config.toml
model = "class-conditioned image diffusion model"
image_size = 48
horizontal_flip = true
cond_dim = 192
cond_dropout = 0.1
hidden_act = "swiglu"
positions = "sincos"
init = "lecun_normal"
optimizer = "muon"
max_steps = 13700
epochs = 19.9
decay_fraction = 0.3
warmup_steps = 410
Rows from block 2 of a small class-conditioned image diffusion model, named by matrix and row number. Rows with one number belong to one neuron. Each number is 128 + 32 x the weight over its row's rms, rounded and kept within 0 to 255. All counts start at 0. After the name is the row's rms in percent of the matrix's.
After each neuron's rows are labels from the 100 images, of 14976 (inputs lightly noised), where the neuron reaches its largest size: "patch colour" is the nearest of a few named colours to the mean colour under the peak; "strongest on" is what is common among them. Only what is clearly more common there than usual is listed. The data: telescope images of galaxies (Galaxy Zoo DECaLS).
# gate: MLP gate (model.blocks.2.mlp.gate.weight, 768x192), inputs 96-143
# fc1: MLP up (model.blocks.2.mlp.fc1.weight, 768x192), inputs 96-143
# fc2: MLP down (model.blocks.2.mlp.fc2.weight, 192x768, transposed), outputs 96-143

gate.480 089 [164  42 155 129 157 120 144 145 131 115 122  70 145 121 177 124 130 143 160 162 117  81 137 140  70 135 144 101 108 116 106  93 129 170  93  97 152 153  72 127 122  39 132 103 161 166 149 186]
fc1.480 083 [178 114 153 150 122 128 137 122 130 133 158 114 143 123 161  74 113 136 153 142 101  86 180 197  70 121 153 114 144  98 160  94 138 145 133  35 148 172  99 115 128  92 137 134 164 165  94 161]
fc2.480 072 [118 185 165  96  90 135 108 128 116 138 144 119 190 157 136 140 165 132 110 161 128 109 105 152 144  94  92 119 101 108 125 147 117  99 148 154 184 169 136 139 107 215 125 162 122 127 137 132]
patch colour: brown
strongest on: shape: featured or disk; edge-on disk: no; bulge size: small

gate.122 094 [ 59  97 168  98  98  84 154  95  85 165 196 132 130 147 171 148 143 141 115 124 164  96 125  86 153 146  95 158 186 114  98 153 109 132 117 134 109  97 108 162  99 144 102 137 119 117  56 138]
fc1.122 088 [193  73  74 127 205 145 176 143 143  60 134  90 167 179  95 103 112 133 111 133 165 113 159 145 138 171  97  88 123 160 139 110 142 130 147 104 160 129 128 139 134 177 148 109 183 111 110 151]
fc2.122 078 [163 143 153 117 210 106 161 133 155 141 105 129 120 154 127 108 130 113 143 155  70 133 123 104  89  64 149  74 108 139 136 161 124 122  73 111 100 183  94 152 120 143 136 143 140 133 205 128]
patch colour: brown
strongest on: shape: featured or disk; spiral arms: yes

gate.695 134 [126 138 149 142 154  29 128  66 194 115 134 121 117  88 129 138 135  98 144 130 141 109 167 108 157  95 127 135  58 128 174 166  63 167 162  71 134 113 147 135 165 141 127  93 219 171 194 154]
fc1.695 118 [167 128 112 132 130  70 133  60 165 119 147 138 125 129 166 102 140  46 161 137 143 109 146 126 166  93 144 114  30 126 159 191  74 164 144  70 145 103 150  97 144 141 127 130 209 173 185 134]
fc2.695 120 [124 145 141  85 101 229 184 147  81 117 142 128 123 194 132 168 161 131 102 192 104 125 109 144 101 127 105 134 137 129 116  67 172 145 115 143 135 143 141  60  97 151 118 133  46 119  52 115]
patch colour: brown
strongest on: shape: featured or disk; edge-on disk: no; spiral arms: yes

gate.380 075 [112 117 146 111 112 149 101 130 127 104 128  93 148 121 111  85 143 109 123 160 134  99 134  65 126  88 123  79 145 170 150 199  70 116  86  89 157 168 113 111 199  85 126 157 143 149 106 130]
fc1.380 074 [139  69 139 126 170 125 135  94  77 177  76  67 159 123 162 143 107 114 110 137 115  98 150 196 160 154 146  84 112  83 104 102 161 140  97  95 100 122  88 120  98 144 148 114 178  82 162  76]
fc2.380 066 [113 115 125  96  77 145 141 123 129 176 121 147 108 147 121 139 160 114 121 114  77 142  91 106 138 100 142 120 111 149 150  81  97  95 118 166 163 137 112 169 156  78 169 109 147 125 165  84]
patch colour: brown; grey
strongest on: shape: featured or disk

gate.323 080 [163 118 128 138  99 102 109 123 151 125 156 141  85 148 160  86 118 154 171 123 102  90  69 181 169 148  90 154  47 119 140 117 120 126 211 134 161 127 143 140 180 124 152  79 138 123 155 125]
fc1.323 079 [139 164 143 133  84 128 143 134  72 154 161 153 113 159 130  79  96 150 124 133 170 127  68 155 154 147  76 134  93 148 152 141 118  97 198 133 132 113  79 113 163 116 123 126 144 147 126 147]
fc2.323 077 [126 134 103 108 186 192 121 130 115  67 111 112 153 170 132  91 142 146 146 110 114 186 148 106 117  97 113 175  58 126 155 125  62 113  76 113 103 194 114  40 108 112  93 132  92 163 145  83]
patch colour: brown
strongest on: shape: featured or disk; edge-on disk: no; bar: no

gate.199 107 [151 127 133 141 103 111 171 105 105 127  88 117 185 132 136 120 243 145  96  79 127 142  91  85 147 155 128  95 167  96  96 171 120 166 175 132 108 118  98  54 135 148 111 158 109 111  98 144]
fc1.199 100 [ 58 129 141 151 135 126 122 166 156 145 146 134  99  99 149  75  16  77 133 155 114 107 161 133 103 126 159 119 127 121 145  77 138 133 115 140 115 148 106  97 134 153 151 148 138 176 154 144]
fc2.199 095 [142  93  88 173 119 152 144 151 147 102 113 109 149 108 166 126 151 103 123 173  99 115  65 115 133 113 151 105 142 111  79 116 105 148 159  94 105  96  76 128 149 151 149 136  54 110 118 155]
patch colour: brown
strongest on: shape: featured or disk; edge-on disk: no; spiral arms: yes

gate.410 111 [152 194  97 105 128 119  26 175 126 109 121 112 117 160 103  64 190 169 109 122 169 144 113 145  98 126 102  88 146 109 118 121  91 136  62 122 153 150 124 149  92 138 179  60 112 149 105 130]
fc1.410 098 [167 164 116 130 114 139  52 167 150  46  87 115 126 151 152  40 148 139 133 103 135 130 128 103  92 161  96 100 172  97 103 128 128 143  90  95 148 142 132 147 107 139 165  88 100 103 101 130]
fc2.410 090 [123  76 182 134 102 123 140 136 148 103  88 117  54 108 156  79 169 205 166 150 141 123 164 123 101 144  74 117  56 148 156 130 171 151  94  44 186 131 147  72 114 141 148 156 110 144 126 138]
patch colour: brown; grey
strongest on: shape: featured or disk; edge-on disk: no; spiral arms: yes

gate.321 125 [158  82 137 115  57  80 109 139 103  94 126 129  85  97 122 135 129 103 115 122 147 121 194 154 122 147 149  72 106 155 147 120 114 119 193 106 107 142 198  89 173 106 181 162 148 142  80 118]
fc1.321 104 [ 74 126 107  74 163 143 156 107 108 150 142 122 148 136 112  95 151 134 105 169 105 115  94 112 140 116 129 160 155 148 147 142 148  97  95 111 148 122  84 149  70 128  82  97 103 172 214 159]
fc2.321 107 [ 79  83 162 110 136 108 142 139  98 100 137 112  48 105 107 147 115 151 159 123 104 132 182  65 137 134 139  88 151 129  79  35  94 101 124 148 124 126  78 149 143  64 120 136 112 153 128 107]
patch colour: grey; brown
strongest on: edge-on disk: no; spiral arms: yes

gate.278 075 [111  94 117  93 127 168 175 123 107 103 132 135 147 151 117 168 163 124 140 129 172 102 128  95 128 109 129 106  97 164 175 131  86 104 157 165 167  97  88 177 132 219 142 107 152 208 186 159]
fc1.278 067 [110 117  87 167 149 107 201  69  87 150  78  67 133 118 111 145  91 105 125 148  75 132  97 160 129 171 132 198 162 114  73 100 197 148 102  90 123 144 140 109 114  76 184 123 134 109 103 121]
fc2.278 065 [ 53  63 117  95 103 104 199  71 109 131 121 165 144  84 153 130 134  99 115 147 149 106 140 104 134 136  65  99  80  96 144  77 112 110 160 162  86 102 149 155 160 168 132 101 148  97 168 142]
patch colour: brown
strongest on: shape: featured or disk; edge-on disk: no; spiral arms: yes

gate.442 146 [ 86 109 158 106 136  94 147  81 132 110 155 154 107  61  91  78 167 143 141  90 192 144 138 110 146 106 143 138 225  77 171 127  77 129 116 100 160  92  78 107 142  95  76  46  97  97 175 189]
fc1.442 135 [188 120  88 109 142 156  91 126 190 121 145 148 159 140 149 153 111 139 149 173  81  91 143 157  71  76  73 111  45 117 135  82 139 173 156 107 164 153 135 136 137 136 126 166 167 151 125 104]
fc2.442 117 [165  92 112 101 146 125 147 126 130 132 130 131 124 142 115 166 129  40  80 182  86 193 130  99 160  82 136 121 159 185 131  70 178  78 120 156 156 126  76 134 135 169 125  48 176 102 164 107]
patch colour: brown
strongest on: shape: featured or disk; edge-on disk: no; spiral arms: yes

gate.226 130 [105 110 113 166 104  63 100 151 132 119 113 147 103 185 133 149 115 174 127  95 118  82 130  95 137 128 150 107 137 107 123 138  82 122 173  90 180 116  92 150  91 130 103 130 103 146 121 159]
fc1.226 144 [ 77 120 107 178  86  81 152 157 107  79  89 139  88 177 128 149  99 182 112 126  89 139 150  85 163 137 165 106 100 135 183 137 133 102 164 153 161 118  92 144 110 193  96 104 109  90 167 117]
fc2.226 117 [188  68 143 166 101 159  81 106 110 170 161 179 144 140  84  60  80 153 165 100 125 120 166  97 116 161 115 124  89 121 147 146  93 146 132 125 144 148 116  93 127  99 131  80 121  92  98 120]
patch colour: brown
strongest on: shape: featured or disk; edge-on disk: no; spiral arms: yes

gate.511 104 [120 104 184 193 126  95  96 192  89  98 140 169  97 145 176  92 124 103 188  76 164 121 120 130 173 178 170 131 158 117 177 127  86 163 126 127 125 144 106 133 141 146  92 151 106 140 129  89]
fc1.511 106 [142 127 152 129 104  91 131 186 112 169 180 199 162 153 167 118 128 107 158  80 155 142 108 149 138 130 116 115 155 177 142 137 126 156 110 120 168 188 114 110 111 133 134  85  48 142 120 101]
fc2.511 093 [117 148 105 153 134 155 118  75 166 192 100  73 134 105 135 121 119 159  84 185  75 131  79 153 149  53 115 145 108 125 159  65 109 117 153  91  70  88 131 124  44 153  99  86 146 124  97 135]
patch colour: grey; pink
strongest on: shape: featured or disk; edge-on disk: no; bar: no

gate.113 075 [ 99 147 172  75 116  83 151  88 158 154 114 157 114 117 181  90 109 163 146 115 126 120 118 124 162 112 120 141  98 126 165 123  98  99 162  86  93  94 136 149 109 173 121 112 167  92 143 188]
fc1.113 086 [184 123 166  81 153  70 167 101 182 125 120  94 116  86 166 114 134 152 113  82 145 134 166 145 169 167 144 104  98 164  95 129 132 127 144 177 142 128  79 145  81 175 150 114 161 117 173 129]
fc2.113 065 [128 154 163 186 119 113 166 111 126 139 138 107 119 124  88  95 162 147 141  93 140 148 150 148 136 143 120  64 114 125 141 169 142 144 121  91 137 158 114  68 127 138 161 141 170 114 102 132]
patch colour: brown
strongest on: spiral arms: yes

gate.112 106 [117  94 161 107 183 112  70 172  88 107 136  94 112 156 122 119 147  55 164 120 116 115 154 114 124  96 114 133 107  96 109 129 138 116  87 114 145 144 128 146 122 115 100 107  70 123 131 126]
fc1.112 102 [209 126 121 154 150 160  56 162 137 140 106  76 155 153  92 113 105 119 139  98 134  95 112 117 120 108 153  72  95 188 129  78 152  81 183 119  74 123 200 138 138  99  69 128 120 120 111 124]
fc2.112 089 [132  99 123 183 152 147 112 133 115 104 155 184 119 109 118 167 125 126 105  95 130 161 134 123 105 118 155 133  50 153 143 114 147 150 117 112 145  98 100 118  93 122 149 119 181 137  88 169]
patch colour: brown
strongest on: shape: featured or disk; edge-on disk: no; spiral arms: yes

gate.746 109 [141  94 192 138 150 113  83 177 122 109 151 101 106 169 103 101 141 112 155 103 136  73 145 126 110  60 154 133 108 105  86 106 173 123 147  95 113 140 100 175 133 115 140 101 123 127 109 148]
fc1.746 123 [116 121 164 109  62 141 161 128  66  56 153 118 140  37 170 123 136 201 116 100 119 138 107 115 186 147 136 161 139 104 134 153 149  93 122 140 145 116 131 122 158 120 179 143 125 167 102 138]
fc2.746 088 [159 118 161 113 128 167  74 108  86 124  89 106 127 123 114  61 106 156  97  82  82  88  85 130 130 107 140 173 118  68 158  56 168 142 183 118 111 172 179 141 120 105  92 119 132 134 171 111]
patch colour: brown
strongest on: shape: featured or disk; edge-on disk: no; bulge size: small

gate.702 103 [164 145 143 136 124 127 117 151 162 147 134 154 103 114 121 171 138 140 154 108 185  81  79 111 169 184 136 189 131 110 112 166  97 135 159 133 120 141 117 134 139 163 120 142 171 179 107 103]
fc1.702 119 [104 149 152 100  72 145 152 122 116 108  78 166  73 118  95  98  92 121 123 162 130 177 110 128 139 135  78  83 169  97  99 101 143 135 116 126 158 148 177  96  86 115 120 148 137  58 145 120]
fc2.702 086 [ 93  89 131  78  97 146 115 162 116 100 154 100 142  46 160 166 146 141 117 146 121  50 114 152 178 115 161 132 123 161  82 185 152 116 133 112 128 131 140 124 149 109  98 166 141 132 150 112]
patch colour: brown; grey
strongest on: shape: featured or disk; edge-on disk: no; spiral arms: yes

gate.516 092 [129 130  71 187 100 150 126 152 169  94  83 126  91 187  60 137 162 102 123  49 170 156 174 133 158  80 151 126 116  94  83 101 144 109 122  94 220 101 139  77 137 116 108  96 131 130 111 126]
fc1.516 089 [172 105  96 174  82 175 124 161 142 135 122 120 131 145  92 113 150 115 113  87 140 201 150 116 140 119  96 108  42 138  64 129 177 108 137  85 196 137 175  96 168 122 138 115  84 163 115 118]
fc2.516 073 [ 92 171 131 120  70 114 146  98 125 109 137 158 148 117 116 121 157 117 119 152 184 150 195 139 139 138 157  83 183 126 154 190 122 109 100 155 140 141  87  68 120 157 159 109 159 157  85 112]
patch colour: brown
strongest on: shape: featured or disk; edge-on disk: no; spiral arms: yes

gate.103 116 [146 120 159 161 114  39 126 101 151 129 106 122  87 146 107 144  91 105 149 130 116 132 135  70 152  85  99 134 114 131 130  98  73 151 122 118 155 155 174 127 137 135  66 143 161 160 128 138]
fc1.103 127 [ 51 139  60  59 129 135 178 208  69 130 115 142 122 140 158  86 136 144 115  72 142 134 138 152 128 137 136 101 146 145 128 138 182  93 127 124 115 128  70 174  98 117 145 121 104  84 113  89]
fc2.103 109 [175 181  91 119 123  35 174  95 113 118 173 202 128 120  94  80 136  57 189  96 117 159 150 156  98  91  98 106 159 164  76 117 100  92 116 125 138 143 112 117 115 162  87  35 182 177 110 116]
patch colour: brown
strongest on: shape: featured or disk; edge-on disk: no; spiral arms: yes

gate.232 027 [147 149 218  82 102 100  90  91  88 180 178 119  86 163 140 104 112 151 111 150 165 121 136 213 190 109 207 141 127 151 144 120 125 160 164  89 140 133 174 181 112 140 142 112 197 118 163 157]
fc1.232 038 [143 139 174 142 153 128 127 112 103 110 120  67 106 196 145 120 168 148 113 207 147  92 157 141 160 152 151 103 131 138  91 144 107  80 158 140 113 189 126  82 109 213 149 149  86 140 135 131]
fc2.232 031 [116 156 157 112 153 139 144 136  97 137 127 126 115 241 141 147 183 162  92 165  76  80 142  88  95 190 148 154 123 168  88 135 128  85 157  91  77 143 124 124 119 142 136 130  42 127 123 145]
patch colour: brown
strongest on: shape: featured or disk; edge-on disk: no; spiral arms: yes

gate.297 109 [ 59 132 178 182  99  81 104 125 118 152 148 122 113 120 127  87 146 102 189 180  71 143 170 108 155 110 116 122 143 159  36 135  80 114 106  52 134  82  85 176 141 109 166 111 132  70  92  75]
fc1.297 121 [ 13 110 177 197 151 156 144 126 103 162 118  91 135 171 225 108 137 135 131 151 125 111 119 141 152  84 143 153 106 135 105 154 176 120 132 124 114 174 133 158 143  78 128 135 137  82 126 128]
fc2.297 101 [177 119 115  63  78 118 147  75 128 153  99  87 107  98 118 148 154 128 133 113  68 146 108 104 161 169 159 165 147 124 102  76 144 145 118  90 165 134  95 167 133 179 132 156 116 214 110  63]
patch colour: brown
strongest on: shape: featured or disk; edge-on disk: no; bulge size: small

gate.73 126 [154 146 164  92 162 123 121 130 146 133  98 162 144  96 123 100  73 107 109  87 183 142 100  62 102  28 128 129 135  74  94 134  85 119 131 128 137 162  75 114 158 119 188 107 109  81 141  98]
fc1.73 137 [111 167 165  91 120 134 130 114 132 160 117 140  78 144 119 112 100 165 121 101 156 189 130  88 105 115 180 172 154  89 130 158 135 131 122 151 151 139  71 131 109 158 189 118  53 111 174 104]
fc2.73 113 [138  91 103 112 161 123 151 152 122   8 148  49 148 129 153 100 168  96 168 161  88  95  65 149 196 122 103 110 139 129 132 168 129 124 114 142  87 112 173 198  88 108 129 130 199 122  42 126]
patch colour: brown
strongest on: shape: featured or disk; edge-on disk: no; bar: no

gate.132 041 [177 118 101 101 165 164 161 122 128 121  94 146 126 139 109 139 173 129 153 136 113  92  68 116 149 175 137 161  85 170 145 196 150 136  97  95 162  73 171 120 123  77 149  99 111 101 180 197]
fc1.132 038 [144 172 100  91 132  81 119  75 118 105 166 104 184 175 137 111 214 165 139 155 104 130 113  82  84 168 135 160 165 107 137 138 132 144 158  99 143 136  81  98 141  31 100  76 121 119 132 127]
fc2.132 042 [127 142  90  79 138 189  75  90 140 102 125  75 160 149 159 190 238 165 165 165 111  97 141  95 100 102  92  95 131 145  75 117 133 202 181 105 161 162 117 143 131  95  97 129 105 100 105 110]
patch colour: grey; pink
strongest on: shape: featured or disk; edge-on disk: yes

gate.39 145 [152 125 136 149 153 125  63 100 135  83 125 153  92 140  84 133 161 138 162 134 123 119  73 119 156  98 148 119 146 132  75 154 105  47 155 103 171 132 130 106 141 159 124 128 120  90  95 158]
fc1.39 156 [162 168 103  92 128 132 177 150  93 156 126  92 144 140 139 108  74 165 128 126 107 133 170 137 127  98 164 121 129 131 151 110 186 154 127 143  77  93 117  66 146  76 129 178 119 139 116 117]
fc2.39 133 [128 158 168 163  98  86  93  77 117 131 100 164 112 113 119 179 118 121 137 102 153 109  72 127 159  92 108 102 108 148 105 156  59  80 129  90 164 129 111 121 132 129 173 172 134 130 135 138]
patch colour: brown
strongest on: shape: featured or disk; edge-on disk: no; spiral arms: yes

gate.34 089 [145  61  85 115 161  78  83 101 118 107 137  57 104 110 107 119 133 113  97 105 127  66 134 128 125 134 123 182  97 131 110 127 154 122 156 115 103 145 165 144 145 114 146 118 147 171 154 143]
fc1.34 104 [156 199 155 104 103 192 102  66 113 180 116 117 143 135 118  94 141 130 170 144 133 191 123 118 125 105 121 152 126 113 177 119 119 119 142 161  52 127 188 157 116 157 141 122 112  84 120  84]
fc2.34 083 [125  54 115  89 175 133 142 107 135  64  87 127 173 183 118  91 118 174 106 135 162 128  94 101 142 118 143  92 202 123 140 127 116 102  81  55 138 142 186 145 189 159 148 193 128 176 149 174]
patch colour: grey; brown
strongest on: edge-on disk: no; spiral arms: yes