config.toml
arch = "uvit"
targets = ["bar"]
parallel_block = false
init = "lecun_normal"
momentum = 0.95
orthogonalizer = "polar_express"
batch_size = 128
Rows from block 3 of a small class-conditioned image diffusion model, named by matrix and row number. Rows with one number belong to one neuron. Each number is 128 + 32 x the weight over its row's rms, rounded and kept within 0 to 255. All counts start at 0. Numbers have three digits each.
After each neuron's rows are labels from the 100 images, of 14976 (inputs lightly noised), where the neuron reaches its largest size: "top examples" is what is common among them; "place" is the part of the image that holds the peak. Only what is clearly more common there than usual is listed. The data: telescope images of galaxies (Galaxy Zoo DECaLS).
# gate: MLP gate (model.blocks.3.mlp.gate.weight, 768x192), inputs 64-127
# fc1: MLP up (model.blocks.3.mlp.fc1.weight, 768x192), inputs 64-127
# fc2: MLP down (model.blocks.3.mlp.fc2.weight, 192x768, transposed), outputs 64-127

gate.482:144172117160097108085166149129141135152125115142114130135183096137111095163124049142140096141070142083181077118121107098186150156123101073082107136053127108144128142125135118154200157100125137
fc1.482:165170166180183068121075118136101142156158121140064065149129166090163113107119073121139160102137084168087132138125097141127123114119111112090125131100159087134142077123123064115166101169119127
fc2.482:141073120098079075145180173163121184124162116146133126134105126116126119164076160100109070144122128142144157129137183110127052137061156126090038151144132139153133080144158174192125114191051105
top examples: roundness: cigar-shaped
place: centre

gate.335:098120130187098168123121144152129082150078157096065146178086102156062102107136125181164097108117088127103163160116149148158084135098161158130111138101125169175120094154092153192147109158138144
fc1.335:065115128113173140138158113069088169108128111153115109098140127111143125143147155093138171140078128128128152097095104116146142130135061103155133150143128143067150141123163112018144134132140126
fc2.335:104132135134120147171173166064094096165082121058061111165101134121125107158171091125170070128156144111142168165158156105128114118102196150062144110150069114159126132116155154162197164154145185
top examples: roundness: cigar-shaped
place: centre

gate.388:136089137106106117106163194128152129151115055079091125144130131068139161142085135080159146092114145074116159145148093137141093139081139116116169149144098209168141159095121105162112093108154128
fc1.388:139183115129104144172115078151126095099132151154184136106164139172098109088158159144133096106152119146091098079145114155123150077217129154166140155090101155173072049134151165112200123111136128
fc2.388:165140146094117143191188160119179111174137152120142110120130141133134077109076092139131124180128107115102152151124118134131104111117138177141158116212090180154051126151089167193095098162175109
top examples: shape: star or artifact
place: centre

gate.465:161133187105127152069116172087194114147173157185114088156089140167155144206134080137156136101143141132108115133154090122111109177138179156097177179160162100040110135095072106122103144145125169
fc1.465:161144213105175122118143164106190106132199165142098073121054174178151125168144086152103078103155158183097111123118124090153129184153158141128169140145141073116099121085101133080114120168112202
fc2.465:095159088170122114173130136170115130083097093116135145081137127118107172093154172153096167112113104126158105149114097133175148104096050066163088111150110144173105175088160112101144080094086139
top examples: edge-on disk: yes
place: centre

gate.39:114136114140143138093121148166163136127124155147076133140124108174182096147135111089168109162163156130114136133222112128187167112101106029136179130117160089110104161145116084130084111177093161
fc1.39:088101140092115179135126111154118172152175016103184152124108118076144134138132099144090113079091098070166097203084125135136067066100140217170131176081109165151151081099176131203158114076106098
fc2.39:051177104148113155115117135140112149128168122058096106091134144135142130143121107114132094075162072140072100131145157106153141123163135149141173142090146182080131167161116137200144146089127113
top examples: shape: featured or disk; spiral arms: yes
place: middle left; top left

gate.236:092089077129096077135124166181062160171124084105136172189145156161065110172146119095138122087133081051136095186151194097088125158080162091147148155135127173154108088099086129122173155147112185
fc1.236:126059102109100120157132161194089115136127142147153126183102137108125129143076146074140156137097098105131096135116126119139214122140117180123119106124103104135088125179109208146168115080084103
fc2.236:050163133105161134122125097147148186128156123121088124170146128117087118132160116127145183057085119126142086128159099119144142088081114095110137089109105115065137080122104154038112092100173144
top examples: roundness: round
place: centre

gate.561:148180114133130176166108090115117178195155129144196138113076137145121144124116106151099102095101079118214106095096119103096101069155174136155141096119140140129101143151108145152153132130107093
fc1.561:108106119116137113116147129132142085092112103090044142135164124092120140141126115089169135111147194087075092142175146162148139213097087123122155143134099135121129065078085101116099143114172170
fc2.561:125134148168118153219114136114144148118131167091117173122120160157105059126072141147136155130117087098154089106182163208111124088090165134169155085126188166155113088132103108126193089080109119
top examples: spiral arms: yes; bar: no
place: middle right

gate.472:141174136161093137103179173077086145164117141120145148146145151160168094134095178118209167047057132135106138145149149145134148140096142115096117126179156126086118190116136184125152183070138162
fc1.472:109132168150146097133118139139086116154157114119065150101088084191179120139080040150168082139115126140104125116137166108118127177105084126101163118171095114179125112135166177132090101161126183
fc2.472:137152123122197135159159125210096132141188157156083176111062102137148152154093078130176087140093130144084125124175125159181081084115084122105176146155134090208142107122209094161100131157103121
top examples: edge-on disk: no
place: bottom left

gate.343:133124148131144094167087153064141143176124140139150128167141117134146174175111116148086136115143122089155167111126164128151213116156164124149148122116088075152051133113107144198177166169103162
fc1.343:140119144152119172148125112117162162192185107189116162103118098141206129186152107126131115133196060139155127140143094076130172133116137093143133097100093134084156146109112087181142166080124172
fc2.343:149121147107086111153065151160122140133158139136118121136185129158108151107154105124125090185141105127119137164071103116150065121111188140155083126144141163156134174111186140135108072154122156
top examples: shape: star or artifact
place: centre

gate.352:129145123130132122103126170166129160115099111112128127171097120128194148150127121144050101133160118134098174122095086139146085169072128063131120164093058067104068126075164104115108075101066153
fc1.352:128102136090144039111166133136117122105141128120121136118148142116056116154114166110157163139081129136178123118155159158123153095185091173156125159122215164134175144138149140135145119144145167
fc2.352:104186129125167070122127145120097132161158127102081129198100101125166146181139120170095064102081138145140122159093116139145105156122125067137176107129147117129117102160092127082135101166165172
top examples: roundness: cigar-shaped; edge-on disk: yes
place: centre

gate.109:109125163097118088079120087170141109105064106102111115140133196117143108094156109136153111159110075083169116143100070164105114145156173135160145092109102135171108133137148091130197146088145109
fc1.109:156092095184122127159150124107165152125131153130121146113171121103116156108098114171132145122202127190129092115151152150130125139134140142204136131130145066143156132038104203147090110039126118
fc2.109:134130085185136158081136070127166144145109135132044081121157104146109124127128130155120154138035184028146114079130135169128113109146109127138127117124151077120112082185087126181144118151145124
top examples: roundness: cigar-shaped
place: top centre

gate.750:089076140145140138091102127152154127158194131122123129118092153125138121154055086081141069114125132150108088104130105129125124098076172162158119151115110089179147137111162128165110144171091101
fc1.750:101081122163138075093133156163110110145146124150095116126146205087145151124091067077092089151149112190154097068115082082096117099031195132123128151119107102162125144145179114192134093095115102
fc2.750:104125128066170179117109136121099166071128128103132148091146123111157100157177175095128163138117132123206108146125131079204149172152134146118160097091102113086122058134139100147146150162128138
top examples: shape: featured or disk; edge-on disk: no; spiral arms: yes
place: centre

gate.30:159087164138113127112111085074124110091183147051174176101136199123094159109092078091146114089148067144105082091120164134128107136124130082137141199107153106143091119082113137170121106113124125
fc1.30:124134124099108131090144169198126150159055082183072116121097071127128075127074175132162151075097155110110193133142088084128083150117052153120109079057135147094137166105163131115133178160140098
fc2.30:079144124162171123119119137127163141123117115111109108120120119105139072131129133163124166106120103134168126196209177146118101193110102138133071116106143193102133113102143172106162144127124075
top examples: spiral arms: yes
place: bottom centre; bottom left

gate.215:194099108156136099186154139115118119224087158072123172165085085134077069154151105085117152075116081104182083156098127118110124156127136187109146154083161106168133071160154079099175069116106124
fc1.215:119132090127114138147134158156172127200121140125170122151148113144108138146106066125154166057121111126139123144110134152163143096139144066114122221159098097174141110111104081150177127056093089
fc2.215:152175164099124100083156095085108174153151066106126129122095135083144187143136123157086118072173126145171159139150140138113134133118113117069117170098179128105132045108164149127105175176105118
top examples: edge-on disk: no; spiral arms: yes
place: top centre; centre

gate.309:123079132116173127200140099120113135130087134107099154166147143142179140123104075080088129096126161154098094154105155171128118056105116126165125092124121131152060142121081163105139163113146102
fc1.309:138066150121185114189126065121121153118062117084096149214122118169132115128102067105113154116126132139083082089117181134140121120111122127107121028102114121153135164070137143095190145146143109
fc2.309:148160159137094100124118179201106183149216121154144140120145121152110081128132188179121144119144159147148130069146066125167137162182127090137095148051137101097100118154139147155080067129167098
top examples: roundness: cigar-shaped
place: centre

gate.257:137077182140124140103114097099164146138119133107109113096121091143108140117058143135103061157110117152106136182133071107152085100047139072083103118112185121135052152126187134135122123108100095
fc1.257:068176137091131146146139147145100145133158151157162124105118137088128074144174113141169185133111170067120120095121158139087178164158100143188167068132057125115141114112080123086090123126189171
fc2.257:079116143174082161124094114086168139169159121095179130147105095158134146084127143213100123186085124093087090162129147050155080111130150100121166117147078139149041084081149107147071105128104103
top examples: edge-on disk: no; spiral arms: yes
place: centre

gate.94:163094073190139114161061115142116146130093166167111110092157150105184174111078082082137126122128122084140150083090087135111163180117134135133172107163148147127086169049121130143079196075157073
fc1.94:171167149130115113124147130109110131117095098161152171115119182199115153163142125082129083121129107102164152118097101125117122096152123109147150095184038125161109082075170101145101095105119078
fc2.94:115127079139157081146053132150114162134112138137121147104145110144103118092107119124120075137158114154101099091121148101128109177087077121139132120101139129103137202121105132151077123135136160
top examples: shape: star or artifact
place: centre

gate.99:111101146078119106031088125152109128132108132111126123126089177122101120117118139146110112079129060143175130110100098128151073107134082147183104168121124092110174128137167132110168170140110111
fc1.99:107105145067109114061083128130116129124134087113101138119085148122100143121153173119116154093167075126204134122128115114150056102120137121181085177105134067100195130097186122163167144128138122
fc2.99:110110110119156089092141068140141101098152165116171092123164143144149114112110156147075142145140122124169111128143152123190171086111141137161134126140142096139200153166154155105177140135101165
top examples: shape: featured or disk; edge-on disk: no; bar: no
place: centre

gate.93:141112123173101137131157187142114131100096121142141168074082111136082156177152096169102152145154146156160137136111070122155091096148153121116084120169079133173119112106091178181035135134098105
fc1.93:110108143079157108129166075151141147119165101101095113136155156188146131130096145140165087139157128124126145142127172155129158166158111102103141119096220114126086135175131102078140155143148112
fc2.93:089178124123154147122129157145113123126090137117155176097132105137148126148089179134050152118097081146189110163106141158120118110171147139123130154154147115085126179109142174116113132103095168
top examples: shape: featured or disk; edge-on disk: yes; roundness: cigar-shaped
place: centre

gate.112:164152142181101101082103096144139110193121154166059148147124130145067110132087123127101096119133154238138119163116085138100146188066099178126156103125128134157121124120149130188085126162152141
fc1.112:188092189148179123113142071137130175146078177122103115195166084103104116191048126095117087159151096209155092174143150124079120158064106154151132148121152138133123173127083125104132127121142116
fc2.112:196156128134119092167135144114139123087178065140135140108117137137119113138140131185053161137186115078123108080164145092126131157162139139154130194169172135069141130184131129105086149154132085
top examples: edge-on disk: yes
place: centre

gate.222:100123168157122142128191124133175149109161167091144111149119138135128154076066144137056111164121070204102120146125138089150146145138105139110110082149175110222118155115167056127103126148133104
fc1.222:136145147095136143163078086122155129193136110151120112111135146152166113108123159103158154114083179079187099105133105164133102103104129139141150167080081165058107118153085139125166139121160124
fc2.222:123081192175118146168075130100114163123150169132111119142073164142110151100130103080122136132077112139102143134167082098142162137123150146117107076136152135218099180076217068120161143212071143
top examples: roundness: round
place: top right

gate.585:141049161196091083173094119160141161118060115111130105144148127114129148148120057128152110167110164099156097176114107137145147139075141165143222116163059131110154157080151173122095141057113174
fc1.585:164045139227119076209092133162160170116040116139151099163142151119134142124116118093176084160130112095171114188100120109144155132081130157112224074189112107115164147113136162116118155095128147
fc2.585:120113111119133087148115097099100121127164170142114120105127100145122139158074143139045048172115154120072147052124134142088056153164092107159107178120120126178126150091138137133140076103123098
top examples: shape: star or artifact
place: centre

gate.413:121080105153127151141132159098167111102130162137075101126132154117074069166121099105159118115119083077130107122137112165131137150140205208138132129129124100115113139113112137213156068103164137
fc1.413:100147191126116106100116086157111110160099165150162143134119120162142186115120161130107143098145162187139143128134156114158103145111114070158130150113162164116180151118150145077109185154111111
fc2.413:139119148159145146135129130099151146165135120114080144126100144159074098089092142148103107173161156095165090070141142166135145115118186137118173100171130082087192151064122161126148144143129097
top examples: roundness: cigar-shaped; edge-on disk: yes
place: centre; middle right